Rows from block 10 of a small self-supervised image encoder, named by matrix and row number. Rows with one number belong to one neuron. Each number is 128 + 32 x the weight over its row's rms, rounded and kept within 0 to 255. All counts start at 0. Numbers have three digits each. After the name is the row's rms in percent of the matrix's.
Before each neuron's rows are labels from the 100 images, of 14848, where the neuron reaches its highest value: "strongest on" is what is common among them. Only what is clearly more common there than usual is listed. The data: capsule endoscopy frames (Kvasir-Capsule). In brackets: how many of the 100, against the usual share in percent.
# fc1: MLP up (model.blocks.10.mlp.fc1.weight, 768x192), inputs 0-191
# fc2: MLP down (model.blocks.10.mlp.fc2.weight, 192x768, transposed), outputs 0-191

strongest on: finding: blood fresh (35 vs 0.9)
fc1.200 113:128080114163128128074105128128128128128206128128128022128128162128065192128202128128128128074128128159128128128128128128128128128137128156128093128128128128128128128128157128128099128128128128128128128128025128128128128128128128128089128128128128062128025128128128081128128128128153128128128100128128128128128128128128181128069059128132128128128183128128128063128051128204128128078128217128128128128128082056128091162128128128128195202215128128128087128128128186163192128128128128128128105128128128166204128128128128128128128255128128128117128112128206128167078128128057128128
fc2.200 114:110128128116178128169128128156128128078128128128079128128128128128203175128128128038128128128128128075066128128128128128128128162128041128128128166099214128052187097128070083183187055191128150128175128128179128106191099128128128128216128128186128057128161128183128128128128128230169128128194128128128128128214128128128173128174124128178128128128128128116128128083128128128128128128128116163148164091128128128128128128184128128095128128105064128173128128128084128092128128128018128128175132128128087128178128128128128128156184128101076140128128181097128128128128128128083128128

strongest on: finding: pylorus (27 vs 3.4)
fc1.673 087:128128128128128169153128188128128128128187128128156128128128095060078128156128128128128128128128128014128030128128014128128128128128128128128128128128128128128128128128219035128128189128128128128128128128128128027128128128128128128128128128035058128128128128128128128095105128128128128128128073128128128169128128128128074128128128128128240130128072128128159128128154128128238128128128144128128128128128128128128127128128128128128128128128128128233175128128128128128128128188128128128128041128128128162128128037232128128128049128128128170128181128128128128128128079128128128106
fc2.673 104:128128128128128128128053188128128114128128128128128130063081128128128152128128128128033128128155128128128128128128128128128128128128128128255026050128042183128128212128128128128132128154056164128128100128128089128128128128128093061128128052128158128128128128128128128128128128113193137128128128180128074128128128128128128128128128128128191128089128128128128022184128128128128179128128128061128128086128128128128128128128128128128128128131175128128193128106128128128128195128128075251128128054128128128195128128128128128157034128128128128128128128172088128128128189128128142128

strongest on: finding: reduced mucosal view (43 vs 6.2)
fc1.288 096:087128059163182128056128128128172088128128191128092128128128128128128128128128128128128128178128179172128141078128128196128128128089128128128177208128128081137051128128180128193128035128136128128128128128128088128128128128128128066128128128128171192128128078128080128128144111155128184120221128128128128128226128189128128162128128128128128116088128128128128104128128128128128128128153128128193044128128128128098137199043128128128010128137045128128128128128128128085161128128128196128128128128128128128151130128128176128070151192128128156055128128128128128197128128128128128172
fc2.288 091:128128128128128128207128128128128128128128128082128128128128128128128128128128128128128128229128128171128128128128128020092128128128113128128095128128250128128216128071128128128128128169128090078128128128128128088128128217128128066017128128164128049128128128073128128128102128128142049128073128010223128120058128128128128128128128051128128140128151160128128128128128170094128085152128153128166128128176128128166128128128089128145128115128161191085128128128128128184128128128128128128168128128137128128128128128090128080128128128234128128128128163083065128128128128128117128087

strongest on: finding: foreign body (36 vs 1.6)
fc1.176 092:128128128128128128128128128128073128128128128128128128128128128000128128208128128128128128174128086128128128128128128128128128131062128036128128199129128128128128128128128207177128128128128128110128128128128128128128057128128128128128107128080086128128080128128128242058128128128128128128128128128246128128128187128128128128068128050128128128090070128128128128128128128128128128128128128128128128173128128056128225128128128128171128098144128128035128128128128162086146128128012128128093128116128128128128211179112128128128128128128128128128128128189128128128128170089128128074
fc2.176 094:128092128128128107057128128128128210128128128128128128128128128082107162070037128128128128128128215083128062128128128180128122080128128128128128128128128128128128131128128123184128128128128128128128128136128128093128128069128128128128128128128128144128128128128106107128128092068128128194128128054062128128128128128128128063128128089128128128194128128077128128128128128128204128128079128203128084128128097128186128128219083128128128128250128128128128128128128147128128128225227076076128189128128128128170128128019128128128185128128203076128128128093128128181128128128128060128

strongest on: finding: blood fresh (43 vs 0.9)
fc1.350 098:220128128097054128189128128191128128128128128128102086128044148128197128156174128128199128000128128128199128078168025128128128128128128128128128112064128128128128128128128128188128128189082128128128128041029128128128128128128128128128100128054172128128216128128128128128128128162128179128128128128128128128128128128128171128128128128128128211128215128128094098053128128128128128187128128128128128128128128196128162128128128128128128128128109128090203128128128128128132128104128128128032128128128128128065128128128128128084128128128128083128128128128128128156128058128128128128
fc2.350 107:128128128128128128128128128128128128163128128128128168128128172128128128087067153128128128103128128128128128128128128128128128085128128128128213165128128128128103128128144128040189094128079176128181128185128015128153128128128155161128217129077095128128128128115128182175111128128128128128128128128251128085128128128128128128128128128092128128128128128128128128128083128128128202128128128094068128089128102128075128128128128128128128128128152186128128128128128128187128078065128128128086128128128128086128128069179128044072128038168128049128128128188158043128128033095128128234

strongest on: finding: pylorus (57 vs 3.4)
fc1.291 102:029128128128128050175128128128046128128171170128171128128136128128146149128128128159158128082207128128128128128202128240128113128076128128128128128128128128128128128128110128128128128128128128128128128128058128205164128224128128128128128128128128095172032128128128158071075128128128128128128046128171106128128041141128128128186128021128068128128128110128128128128184128128076146213128128133128128128128128128128058078128172072157128128128128128128128128128054149121128201113128128128128182128128128142128128128203187096128059128128128128128128128128128128128128128128128128167
fc2.291 123:113151128128128128160128094064128128068128128128128128153073128180128128152187176128128128128037077128128150128094095128128128128128201151088158128177128128198128128065108128128128128128165128128128097128047041128128188128061128128150070128128197128176128128128091135123104193128181080128128148198197128150220112128128094071059168128124092063128128128188128128170119128159128128128229156062128128162128128083128128128187090128070128128103128128128128128185128128128147128120128128128128128128216128128064128128128128128177165172128128128082128128128128128128128128128128128128

strongest on: finding: ulcer (25 vs 1.6)
fc1.425 103:040128128128178128128128128128128151203128079128128128099128128073128128060128128128164128128128211128128128186128128054128128128128128191128128157128179128128128079104184114091128128128088128128181128128128128021193128128128128128128128128128128177128128128128128128128128128128099128128128195128128128128117068128128063128128085214128128128128128128128165157128193231128087151036171197128128128172244128128128128128128128128128160128070128128128174128128128134128128128128128128128141128128128156168128128128231128171128128128158128027128190128128128128128128050128128128128
fc2.425 097:128128128128128128128128195098100128128128045128128128128128128128055031128128057128205128031128128183128128128128128128128079128128198128128128185038128057128128128128128124128179128083128072059128128207128069128128128128128040128128128128128128105128128128128128128095128128128128128128128049234128128128128128128128128128148128128150128128128128128128128175128148128128128128128128128187216128149128128128128128157128128128128058128176128128128128128128128128212128128128104045128082128128128128128128128044128128041128045128128128128128128128159128128183128128128128191068

strongest on: finding: angiectasia (31 vs 1.9)
fc1.448 110:058087128159086128128128128023168128128128128137128128128232128089063128128128157128128090161128128128128089021128197128128104128133128128128128128128128128128128087128128121152128185128128128128093128092128069128224128128128128128128128190153128084128128128128066128153128232163175188128128128128200088128128084128128128128182128128128087128128128096152113128071208128128128128128128085176079128060186128125128030128128206179128128128155099128102111128128128128128128128128128128128128128128128128128088128097128167128128190128128128073128087128128154180208128128076128086128
fc2.448 099:140128106128229160128128128128128180033128128128128128163128169179128128128128128128128128128128128128199171128128185128128128128128128146085128128135128128128128128128128128083184128038128128128165096128128128051152128108128047128092142128018102128128203142203234128128175128128128107108128128128128128128099128037128128128175128128128162128128106150128181128128128128128202202128064128109192128128132033071128128128128138128128128188128049128128128128105103128128128128128128128145128128052128128128128128128128128197128104128128128186128128128058128128128128128128128191070

strongest on: finding: pylorus (34 vs 3.4)
fc1.441 081:128128128128128128128128164128153128128128128128128128128128128128046092128214128128128113128128027220128196160007128173128136128179128128128196128128128128128128099208128128118117069128128128128128128128128128128128128128114128128128128128128128128128128128128089128128128128128128128128128128048128128000128128001069128164128128128128082167128128128128128128128128128128020128158083128128128114064128128086128128128128128128192128128128065184128128128128128128128099128079106128128128075128128128128128128128019128039128128128128035128128128128128128128128128128128128128128
fc2.441 095:128077128128213128095146128128128128128191128128091128111128156128128128128152128128019128128128128128128128094128128128128128128128128128128128128128143165091128104128194128128128023128208128128128059128128128128157128128128128128128128068166128128162183066128128128128128128093128052128128128128128097128207128128128049128128169128128128230128128191128128128128128128154128128128066128194128098128147083006128128128128182128128128128019128214199128128128128128128070128077128088071128128128128128128128195061128128128128072128128128139087128128128092128060128128128128128128

strongest on: finding: ileocecal valve (58 vs 8.8)
fc1.64 109:128128128128128128128191128181145170054128128128161128128128128128164139101128128105168053128095179128128089128128128171128128146128128128128128128128128128128175128125186128116128183128128128128128128041128128128128173128200128128128128128244205128128163134128128128175128128128177128128164128128128240128128212211128128149128128128128128128128128128128128207128054128186128128134128128128084128088191128200182128235065219128128128128079128139128128128034128128128071128163128128083128128128128128128128128139128074128128128128128128128086128209128128128181151128128128128128
fc2.64 107:128128206128128128128128190096128136118242128128128170128128128128128128128204128128128224056128128128128128196128128128128128128128128128128128128128069128128092083015128128128137128128143128128128100160128128128128128128128128168128128128052128128128128128128128128128128128128058098161128128089128089128128128080169128128128120018128192128033172187128128129128192128128128184199091114037128153164104212128128128128173128077173179128093128128128128167128128128128173128128128188128128128128128128128159128128063128128197225084128134128128128128128128128112097128128128128128

strongest on: finding: pylorus (37 vs 3.4)
fc1.246 103:128128128128128128128128128060128128175141176095128083128128128128128128128128091128128128233128128082128128128128128128128128098128128128206128128150128128128128128128060128128128128104160128167128128172128041102128187128080128128076123128128153128079128128059128088121128080064243180128128093071128128128128170128128128084128128240128137128128055128128148128128128172151063128128128128128138128128079128128128128134128217128128191128100128128128128128128128128060128128044128128163128128133153223128102128128128199080187052128128174128171128128217128128160128165128167128128
fc2.246 099:128161128128128051171128097128128128128128128107128201128128128128128128235128159128000225128128128128128128128088128128128128128128128128164128128128128207128128128252128128202128128182128128186128102128165049128128128128128128085175128128128128102128090128128128092128128107128168128128242128128128129047041128128128128128196128128128128181128128128108128128086064045128128128128134170128174128128128165128128065035128128128118155128128128128128128128128128128128128128128128073128128128128128128128128092128128128128128128128128077128128128109128128198128128128128110187128

strongest on: finding: ileocecal valve (53 vs 8.8)
fc1.727 076:128128128128128128128128157128128128128128128128128128074128039128128128128128128128128128128128128128128217128128128000128128128128128128211193128128128128128128128128128128187128128215128213128213128128128128128128195012128128128128128128128027201128128128128128128128128128086128128128201128128067128171062088128128128175128128128100128128128128128128128233104128128128128128128128128128095128128128146128128128128027128206128105128128128128128059172128145128128128128191128104128128128128128128128149176128128128061105128128128128128128064128128209128128034128128128128128
fc2.727 079:211128128128128128128128204174128128034128128128128128128128128128128128223128251128060128128128128128128128128128018071128128128051128128200128128128128100128097128200128158128128128128128128128203128072128128128128128128177128157128128128128105076020128128128128128128049128128128128128085128128128067056128200128128128128060046128128128128128128128128159128128128128128128157128128128128128128128067128128084128128038128086128128128128085251128128128128128128128128171128128128128175128128128128128128128128175128128099128128128128128128128128128050085128111128128128128128

strongest on: finding: ileocecal valve (29 vs 8.8)
fc1.322 095:195128128128044068128128128205066128128128128162128128128173128128128128128128128128128128128128128098128085128128128128128100128128057128128128128128128128128128128128201128128128128128128128157128029128185128128128128128128128128128128025098128160128128163128128069128214128128128094012065128150128128155128204186128128128128128128128128128128128128067128128128128128055128180149128128195128102220189128128128197192128128128128150128128080128128128128128197128165128128128128090128128128128068034128179128128128128091128178128128147128096128235130128072128188128128128116128
fc2.322 100:128080216128128128194076128128128128224128128231128128052128128200081128128128128105128128201128128064128128128128128247168128128128128091128128128128128128128128092128073128189128088128128128156072128128128158128128182128128128128128162128093128128062128128202128128166249185189085128128128146081128128142128128128140128142128128128128128128128208128128128128128128128128128163128139211061128128128128128128128112128128128064128128128128128128128128128071128128136128142117110128128128128128065206128128041128128128128128128128068128134128128128128128179128066128211128128128

strongest on: finding: angiectasia (29 vs 1.9)
fc1.301 108:115160119128128128196128128128128128128128183128128128204148155128128195128128154087128128065179128111175128168128128128128128128169128128128128128128128128128128038174202091078128130165128128128191128128145243128128128128080129128197128128062128152168076128128189128102181174128095128128152128128128128128128159067048128218128227128182128096152128128128170128128128128025064128128128128128128128220128128128128128128128224128128087082128087128128128128128119128128092129128128128128128149199088128128128128055183128128128128128128128193128128096128128128104128128128128128128
fc2.301 111:128128115128157128128095128128231128128128170128128148128128128128201128128059128079128026163032182128128128128128128054091128128128128128128128128022128062198128163121128128128184128128128076098128140106128100084128128153097128128128128128128128128128128128094079128180128091128204128128128128128128090128212114128093128004128128128099128128088128116128128098128128067128128128128128128151158128074128089080080075133128128128128187116128128128112128128128128128137128145162128094128128128128128128128199128091128165128186128128128128083068218135128128128161128128086128036071

strongest on: finding: pylorus (39 vs 3.4)
fc1.229 102:128128128128128128151157128085128128128128177128162128086128128128128128128128128128128000167170000117173128128128027128128147068128128128186128110128066128128128128128128128166070128128128128128166128128128066197094061174128116137128068128128109128128075041128096171128200128100128128128109128079043128128128086102128128128128128128128128128128055076245128128128128128128128087186128128128128128128128114065128128128128128128128168128128128128079128128128128173128128128128128128128128128128128128128114078128128128128128128128168128080162128160128190239128128128131128128161
fc2.229 095:128128128147128128128128078128128091128128128128128215097128128000128128128128131128128128255085128128128128173128128128128008128171094180128128128128128128081128128128180128128151128128128128178128128128128031128115128128128128128128209074128128128128128128128128128128054128128128128187128128091128227128128128128128160128128128128128081068128035068128128128128128083128128128128197109166128128128128121064128128128128102128128128128147128111128128128128128128128128128216128128128128075128128128128128128128128128128164128126202192128128128128128128128188192128128128096128

strongest on: finding: foreign body (33 vs 1.6)
fc1.143 089:128128128128128128128128128128128040128128128128128128128128041151187128128128128128128086128128128128128128128128128128169128128128112128128128128114071128128128128070128100189128128128128128128057128086128128128060128128067143128128034128079128128128128128128128128128128128128128128128128128128077185128192128117089128106053067128151128196128128128108128190128128255128128128128051128057230128166128215128128128128128123128128095128128128128128099128128128128128128128128113021128076128128033128174128128161128146128128128128209128128128072128128128128083128128128128037128
fc2.143 085:128128128128128035128128128110202128128128101128128128128128048114128128128128202128128128128128128128204128128128128128128128128044128128128152128255128128079159187128128026128128128128128128128128128128128217128128128128128128128128128128128128128128128128128128128147128128128128128128061207128088128128128128128128087061128128128128128108225128128128128128128255128128128128128128022128128045128128128128238128128128128128128128201128128128069104039128128128128128128128128108128188128128128128198128128128116128128192128143128128128128128168103128128128128128128128088128

strongest on: finding: blood fresh (53 vs 0.9)
fc1.227 135:128128128128128128128128158176183073128128128128107093176128128128128145158128128128151141060239166233128128128128047165139128128128151128128173128128128128103128060128128090128128087128128128128128128097066106128128128074128128128128128128074128128128128128128150094180066128128128128047128128128128217128165158128128163128185097168175128189128142118175128128110128128111128153128128128083128150128201188128128095128128128178080128128052128128128128128128128170200128201128012175128082128128128128172128128081214128144128128128128128076128128152128128086195128128128064087128
fc2.227 119:128128061166128117128128128128128128128164097140128119128076099067210128161128128128128075128128128128011105128162128128196128128158128198184128198128128128071128083169128128160128128128128128156128128128077093128128128128128128128128128128128128128128128144090128128217079189074128220128128128128124072054053197128128128128149099128178159128128128128128128056128128128128128178191098128060128165128146128128128128128128040128128128128128112112143128176128128087128053128128128159128085115128128191128200128103128128128128105128128193099128167145205196053128128128128128128128

strongest on: finding: blood fresh (45 vs 0.9); finding: ileocecal valve (37 vs 8.8)
fc1.723 108:128186089128128140128128128128128128128128128128128070128128060152128128128070128128065174128128123128128165070096128128141128128128128128185128177128128128128128128128128137170214128137128128128128128128029128150106128073112114006128112128022188128128128128128210108193128128128128213128141128146100146151128233128158128128128092130128197040128128128128128128128128162149098102128104166128128128128128167074109072196067128128128128128128128095128163174128098128128099171128128128128128128128128089128128128069236128180128062128197128128128105128128128128178128128098128128128
fc2.723 119:101128128128128042016128128128180128061128091128128128064128128128172128128128128128128128128140106128128128128208128170128128128169128207123175128128128128189128128128128128099128023128091128072128171128128128128128128128128128128156128160128128128128128128085203128128161128128128128139128128128128150128128165128128128082128126128128220056128128128128105067128128225128128090128017128091128167149213128128103128174037106128128128184128128072168184128128099090128109074087061128151128128208128128128128128101128095128128128128067128128072128128128128128128162128128128128186

strongest on: finding: angiectasia (32 vs 1.9)
fc1.39 114:128211128087128128128047128029128073179128128128128128128085128128128128071128128128128128128158128128128128128128105128128104128128167128174128176207128096128062128128183128079062108169128128128252128128128128105128128128128128128157128128128216198101086120082128104149128128128142128175128128128128172160189093128128128221095128128179128062128128128128128101128167128128173128128128128077128163128128128045128128128128128030128186128163083128128128128156128128128029152128128128176128128128128128128190163128128209128108128128128153128128162128193128176123128174128128128128
fc2.39 095:128178128065128128128205128209128128128087128128128128128128128128128170128128128100167141128076128128128128128128164128128128023128128128128128128128128128128128225128128128237147128128128191204056128128082128128157128086128128128128128128072128145128170128208128128128066128128128128100128128128128091128128082086128128076128161128128128128128128061212073128076128086197128128128128128094128128128128058186128128082128194213128128128128128128128128054070128128118172189128080128128128128128128128128128128128128048128128128128200128128128063033101128128128128128128117128105

strongest on: finding: blood fresh (36 vs 0.9); finding: ileocecal valve (28 vs 8.8)
fc1.534 109:210128128128128128171145079128128128128128128128201053128128128150244063083128128076128128128128128051128128178128128128140128128102128128128128128128128128098098128128128128189128128128128128128128167128128128128128128128128128182128109190115128128128127189172049128128128186128128020128128128128239128128128128036096075128076128128128128128128128128128128128128199128128128128128128128128128128128093128128128084128128190128128209128154049152128128128051128128128128128128128128128128234111081128059128016089128128086128115081128128089128128132128183128128128128128128128128
fc2.534 108:156114028128128128128161128169128174128128128128091128128128155128128128128128128128056111128128128128128128198128128128128128162128128166128128128128096170128128128128207128193128128184128188128128128085128067128128128128198128128128128128128128128128100128128128128103090051128193128208128128128128033052128128128128128128095128128128096128079128191128145128217086128039128128128128203146128147128207023128128128128128128128128074162128128128128091128128128128128128128128128198128055185128128128128053128128210128100128128128128090100028128062146128128128128137128103128166

strongest on: finding: ulcer (27 vs 1.6)
fc1.642 116:128128083128128158128128128128128128128096193128088128128111128128147128128128128128128034128128128155128128153128128128128128128128025128128128128128128128128128017128128128072128128082128087128143128128128128084128128071128128128128188128128128128128151128067086190128128128128128128128128128128149128143128128197128227160099128128066083128128128044160128128173128128128108063128128128118128128128189128113104001128128188208128084183128169130128046128128128128128168128128128128128188104083066128128128128128128128128128170128128128128128128128118128205128030128128190055212
fc2.642 133:128078087128240124128167087174055104128147092153160128156088128128128090128128065128128128128128128154064128088105076128069128072128128128172128128120074128128128196101128107128128133179083128197128128108128200128128128128099128128104128154128128128128075128128128128128128167128128082090206128146207128128128128195128128128128128103073128166128173128128128115128128128128128128128190128128128156128091078128076128114255117044200128145128128128128163128216128128090159145172128128128128157180128164128128128128149128177128128128128186074128128128094197128080111128128128063141

strongest on: finding: ileocecal valve (39 vs 8.8)
fc1.478 117:128128128171116085128128167079128128128128081128128128128154128124114128156128068128067128128186128128150000149128128128005063128128128128104128128207255065155128128081247079068144128128128128128159128128176128063128128128128030128128128128150128128250128128128128128128128153128054128128128148128128141128128128086128128128128067128104128128128128054111128128128128128203128128128128128204162128128103128097188160128128150202128151138128128128128128128128148128128128128128128128128088128128128128128128145156128128106128128128190128102128128128114128128099105128128128128128
fc2.478 111:171128151128128128128169128128128128128128128128071128128128128207152192128128128128128128163128112128068174165128128093161128128128167128128229040128128128128128128128027172128072128156128128151059128128128056182189128128128128128085128031097128128128128168128181128128128128128128128128128128128093134128128117128102128128072161128160128128128128083128119073128128128128128178128128128128192253189077128128128128128128128128128128128102158128128128128121087163174128128128128128128229128128197085058128128128128128089128128048128128128128128216128128128154082128064192176128

strongest on: finding: ulcer (28 vs 1.6)
fc1.669 096:171128128128128128128128072128175128214128128128128128128049128109197128128128075100146128076128043211179128128128128128091128128128128250128128128128128107128130128128128062128128128128128128128098128094128130128218128128097197128128052128057128180128128128128117128128069128128084128164128101128155128128128128087103128128128128128128167128090128128128128128165143128024128128128128128128128128093128142106128066128128111128204128088128128128197128128128176128128128128113184128089128128252128128225128128196128128128128128128128128128154128128028170105128128183128128128128
fc2.669 081:128128128128128128128128128128090162128128128163128128128128128128128128128128128128128128128132194128128112128128099128128128018179128128128128128128128150128128128128128128128023128128128084154175128128171181128197128128128078162128128128192128128128128128179128236128041128046128128128017128089128128128128128128128128128128047128128128128205063093128128128128128128128128128128170128128128104201128094128184170128128054128128128128128128093128043128128013128128128216128128128179128128128128064128128157128128128128128062128128128128128201128128128128128128128236128092128

strongest on: finding: foreign body (43 vs 1.6)
fc1.547 077:128128128128128124128128128128181128128218190088128128128069128128128128128061128128128128128128128128128128128128095171128128183128128234128208083128128011128128128128128128128096138185058128128128128035128224128128128128128126128128128128128061128198128167128031128128128019183128128128070044128128128128128128128128128128128128128128128128128128128128128091128128128128147191128128128090128051128128128128251128128128128051128128128128128128128128128128096181128128173128128128128128128152128128128178128128128128128128128128128128128212128128128215128128128128128128128177
fc2.547 086:128128164128203128128128001128128128128128128088128128126128128128128128128060128208128128052128152128128128128128128128071128128128118128128128021128173128128081128107128128128080128205087128128128128128154056128128128128128128128128163128128004128128128128166128128212051128153070128128222083128128128055128128128128128128128167128128091128128128128172068091128128184128128216128128128154128181128128128128128128075128128128128128182169128128128079178097128128128128128128128128128128128128128064128128128244128128128128128128128054128128128128075173128128128128128128128181

strongest on: finding: pylorus (60 vs 3.4)
fc1.403 104:128128128128139128128060128128128178157158219128128128128128027128181144185128128128059128128128128128128102128128128128128219139101089128128173128128128173128090128128128128074167128128128128128128128128083172185128128128128128128128128147128128066128128199128128128066186083128128128062128128176128128128128128128239146128128128099198128128220128078128128128128044128128163204108128082128128096128043128128128128137128128091128163128049128128128128128213128128128042133128037128128128128128128128186199128096173128128084128128128128128128128128164170128128084128128128128128
fc2.403 117:128189128051128128215128128109128128061128128128128128171172128128128128128184193186076048128128128128128128136092080082128128128174184128128128089128128128128128128139090128128128128128128106128115128128030128165071128097160128128128128128128128128145059189128128128095128128128128128128128128204128128128128128128128041051128214031128128128128128028128128128128075110128174128128128165128128128128128128128128128099128128128138165128128053107128128128128128204128060217128141022164128128128128071181128042128169128104128128152128128140128128128128128128128128128128093128128

strongest on: finding: blood fresh (46 vs 0.9); finding: ileocecal valve (41 vs 8.8)
fc1.388 097:128128078109128128128174128128128193164187128128157097128128128128128040128080128115128128087128128128128104158128115128128128202128128128051128128128134088128128064107128109128128174128060128128128128082128128202128128071128128072171128128128128128128128128128128128128128128086128065128128141128206128100201128128128128102032128128128128128128128128128128100123222128167128128128054128181128128191180128128128128182128049128128128128062128128128128180070055128152128128128128229128114128128128128128128073128135061128128128077128128128128128176128250128184170128128128128058
fc2.388 114:078128076065128128128045128188156128216128128128128112128210128088128128128158220128128179128128171128174198128128128022128086128128122128128128128128128081128128128128145062128159048128062128117119112128128128106128128128128174128128062128128165128128128140128128128128128161081128073109128111128128122128128128207128128128128137189093109128128128128173128128173128128168085128128062128128128128128128128128128128095128128128128128128128166128206128128180227128128128128128128128128046128128044128091085128128149128128123079128187091197105128030128128128128128128177128060128

strongest on: finding: ulcer (30 vs 1.6)
fc1.40 098:155128128128128157128150128128128128128128166128128050128054128128184079128128098128119087128128117095030151128128068128158128128048055128128065128128128128128066128128135128078128081128128082128193209174136128128128128089089128128030175093128128080128184168128128128128128128128128128128128027128128128128128119128090128128218128195128128128128128128128184128168237201128183128128064128092152128128176128128108128128128128128147128128128128074128128066194128128128128128128128118128128128128128128128089092128128178128030128128128128128128128128128128128128074128128043098128
fc2.40 091:128128128128128128128128128128128128128110128128128128128128128128128128128128152216128078250128128186128128112128198128128191128202210090093190128012104061064128156128128051128101128128128128128128103128128128128198186189128128128174128128128166128163128128128057128128128134128128187154128128128128162128128128128128128128128128009116128128128128128128128128128096128128128128128128128128128128099109128128229128128102165128121128128078128128128128181074128128128237149128128128174128174100128128128128125128128059128212128128128128128128187128128048128128128128128128055128

strongest on: finding: ileocecal valve (50 vs 8.8)
fc1.504 084:128128128065128161128128128168128128128128214128128128128250085128128128128128128128128128128128128102128128128090149128248128174128087128128128128128128237128064130128128128191128128128128128128128128128128128128128159128128128128128128140128128106128069128128128128069128128128128128128128128128179128128128128128128128128128128181128128104128128196128128134128179226128128166128128255128128128128128065128128205128128128180128190128128128128076245102128128128128128114128128142128128128128128128128128047128229128128204128128189128128128128091128128128053168128128201128128
fc2.504 096:128128172128086128128213128191128128128128080128128128128073085128176056162128128128128049128128255128128128128128128128128128145128128128128128128128128128128128128128202128074188128081081128128128128178128128128128128128042069128128128184128192128069128128128128128106066128128128128126109109128128128128128128128128128128128128128128128070066070128128128128128128058128128128128128128128128128128128010128128128128128233128128128091128128128163128128128128128128128128128033128128128128128181024149128128128128039128128128128128128128113128128128229099128065128128164128128

strongest on: finding: pylorus (57 vs 3.4)
fc1.382 077:128128128128128128073128109145128128182062128128128128128128128128128128128128006128128096128128128128128128128128128128128128128128128217128128128128128128128128128128128128000128128128128128128128128128128141128128128128128128128128128128077128128128128183128017063128075215128128128180128128128128128128128128128128128128128128224128128128128033076145128128128128128137056128128128128128128206128128059128128128128128128212128135128128128196128128128128128037128170128128234164099128128128128128128128128128128128128128128011128128060198128128128128128219128128128128086128
fc2.382 082:128079128128128151128128128128128128128045255192128128058128128128128128128128195128150128014128219082128128128128128128128128044128128128128158203128211128128128128128128121128128128023128128062128128128128128128128128128128128128128048128128128128128128152174128128128128128128128128128128128128218128128128047128128128128128219128128128189128203128128128128128128128063128128128128128128128128128128128128128169128106057128128079128128073128128121156175128128128252128128128128128128106184128171128128128128128128128128128128128158128128128141021166128128128128128128128128

strongest on: finding: reduced mucosal view (32 vs 6.2)
fc1.682 099:057089128101128090128128128128128128027181128128128128128128128198142128128128128128128128128128187206128128092128128078128128063182128128128153128060202128128128128173128013167128128128128128172128128128128128050128078098128128128128128106102116128128204165128128128128128128128128128128026128128128128128128128111128128128128128128128128216128128128128210128128074064013128128084128128065128128128128190184167128128128128128128128171128128128059128128128128128128128128128128128128128128128128128128128128033128128138128128128128128128050128128128128128128128082213128128232
fc2.682 115:128128128128128073102132128128128128076128128128128128128128157128063215128128193128166128128128128222128194062128128164128128128128128175128128128168128128128128128074128128098207128128098128128128128128128128041128128128128182075213128128201128128128145138128128085128128128128080042175128128128128159128128128128241128128153128201163128128128088187166128128080088128034108128128128044128128128128128128186128111128035128128186128128117128128165128128178128128128128128076128128219128128141097086128128163128128128128128128128061128161080128128128128175128169128128128128192

strongest on: finding: blood fresh (27 vs 0.9)
fc1.529 074:128128128128128056128128128128128128128128184128055128128086128128128128128128128011124128128128192128224128128128181051128128128128095128128085128128128078128128070128128031128128128167116128175128128128128128128037124128128128128128128128128160128178128128128128128128128068246187128128128128159128128128128128000128128128128128128128128128005128128231083074128128128128128128128072237128128128128128128128128128128128128106128128128128128085128128128128128128128128197128128128128128128128128128100128128128175169128128128128128128128128175128128128090128063210128128128128
fc2.529 068:083128128128128128128069128128128128255128128128128128128128128128049128128214180218128128128241128128128195128128128128128128128128128128128128128128128128009128128128121128128128128128128128128210006128128128128128128128128189128128128128073128255128128128128128128212128128128128060128128128128128191128128087128128128128128128128128128128204128198128128128128128128128128128128128128128128192128128128128128082128128128062128152128246128128128128128079128128128128128128128128128128128128128128128128128128128128090128164128128185128128128128128128128128128128128195060128

strongest on: finding: pylorus (42 vs 3.4)
fc1.345 092:128128128184128128187128128128128128128128128128080250128128128128128128174128128153128238128128128128128128227128128128128155128128128128128128128077128128094107151056159075110128041211128137107171128128128128202128083052115128062128128120128159017165128128128128128128115128170087128151128128128128128197128128128096128128105155128128138191128068128128153128128089166128128128128128128128128128128179128128128189128210128128128153128167198193128215128079128128128140128128128128193128128128128128051183128128128128128128168128167128090128128115128128222128128128128135128128
fc2.345 095:128128184128128128128060128128128128064128102128080128128063128128128128128128128128128128128128128128248128128128128128128128044128128225194128128128067168128128128128128098128128077128128128059033128128128128220099128216226128128106128128128128104128128128082126128128128086128128028128112128027128128128128128128102128063128128128128128128128128128128128185128046128128128128128128128128128128128096128128219155192176128093128128128128128128056128128128187128128128128128128128149100097128128014128128128128128128128128208128128128128063128143128128128128128128128128128128

strongest on: finding: ulcer (30 vs 1.6); finding: reduced mucosal view (29 vs 6.2)
fc1.69 080:128196128128128128128128128128096128128128128128128128128128182086128106128128174128128084128128128163128188128128128128128128128128128128128128128128128128128128128146204185128128128128128128117128139128128111128128128128128128072128128128070128128128081128128128128182128000128128128128128128166128128128128128128128128114128128128128128128128103202128128128110156128143128128105128184128128128043128052128128041128128128128145128128128140128128128128128128128128128128128128128051191128128128066128128242199128128207255000128140128129026128128169128128128128128128128128181
fc2.69 103:128128128128128128098128128128184128128128157187128128128137135128128075128128068177204128128128128128088128128096128128128128128048128128128128128128133154128128128128128128128128128173114128128128174128096128190128172185128128105128097128128128128060128128115128149128128190128196128128190128128128128069078128044128128070161128150128128128218128210061139169168085128128128128128031034128191128128128167128128128167204128128036128128128128128128128128128128128062128128128083059128178128097128171128166068128128128144054128054128072128128128128128128128128077176167051128128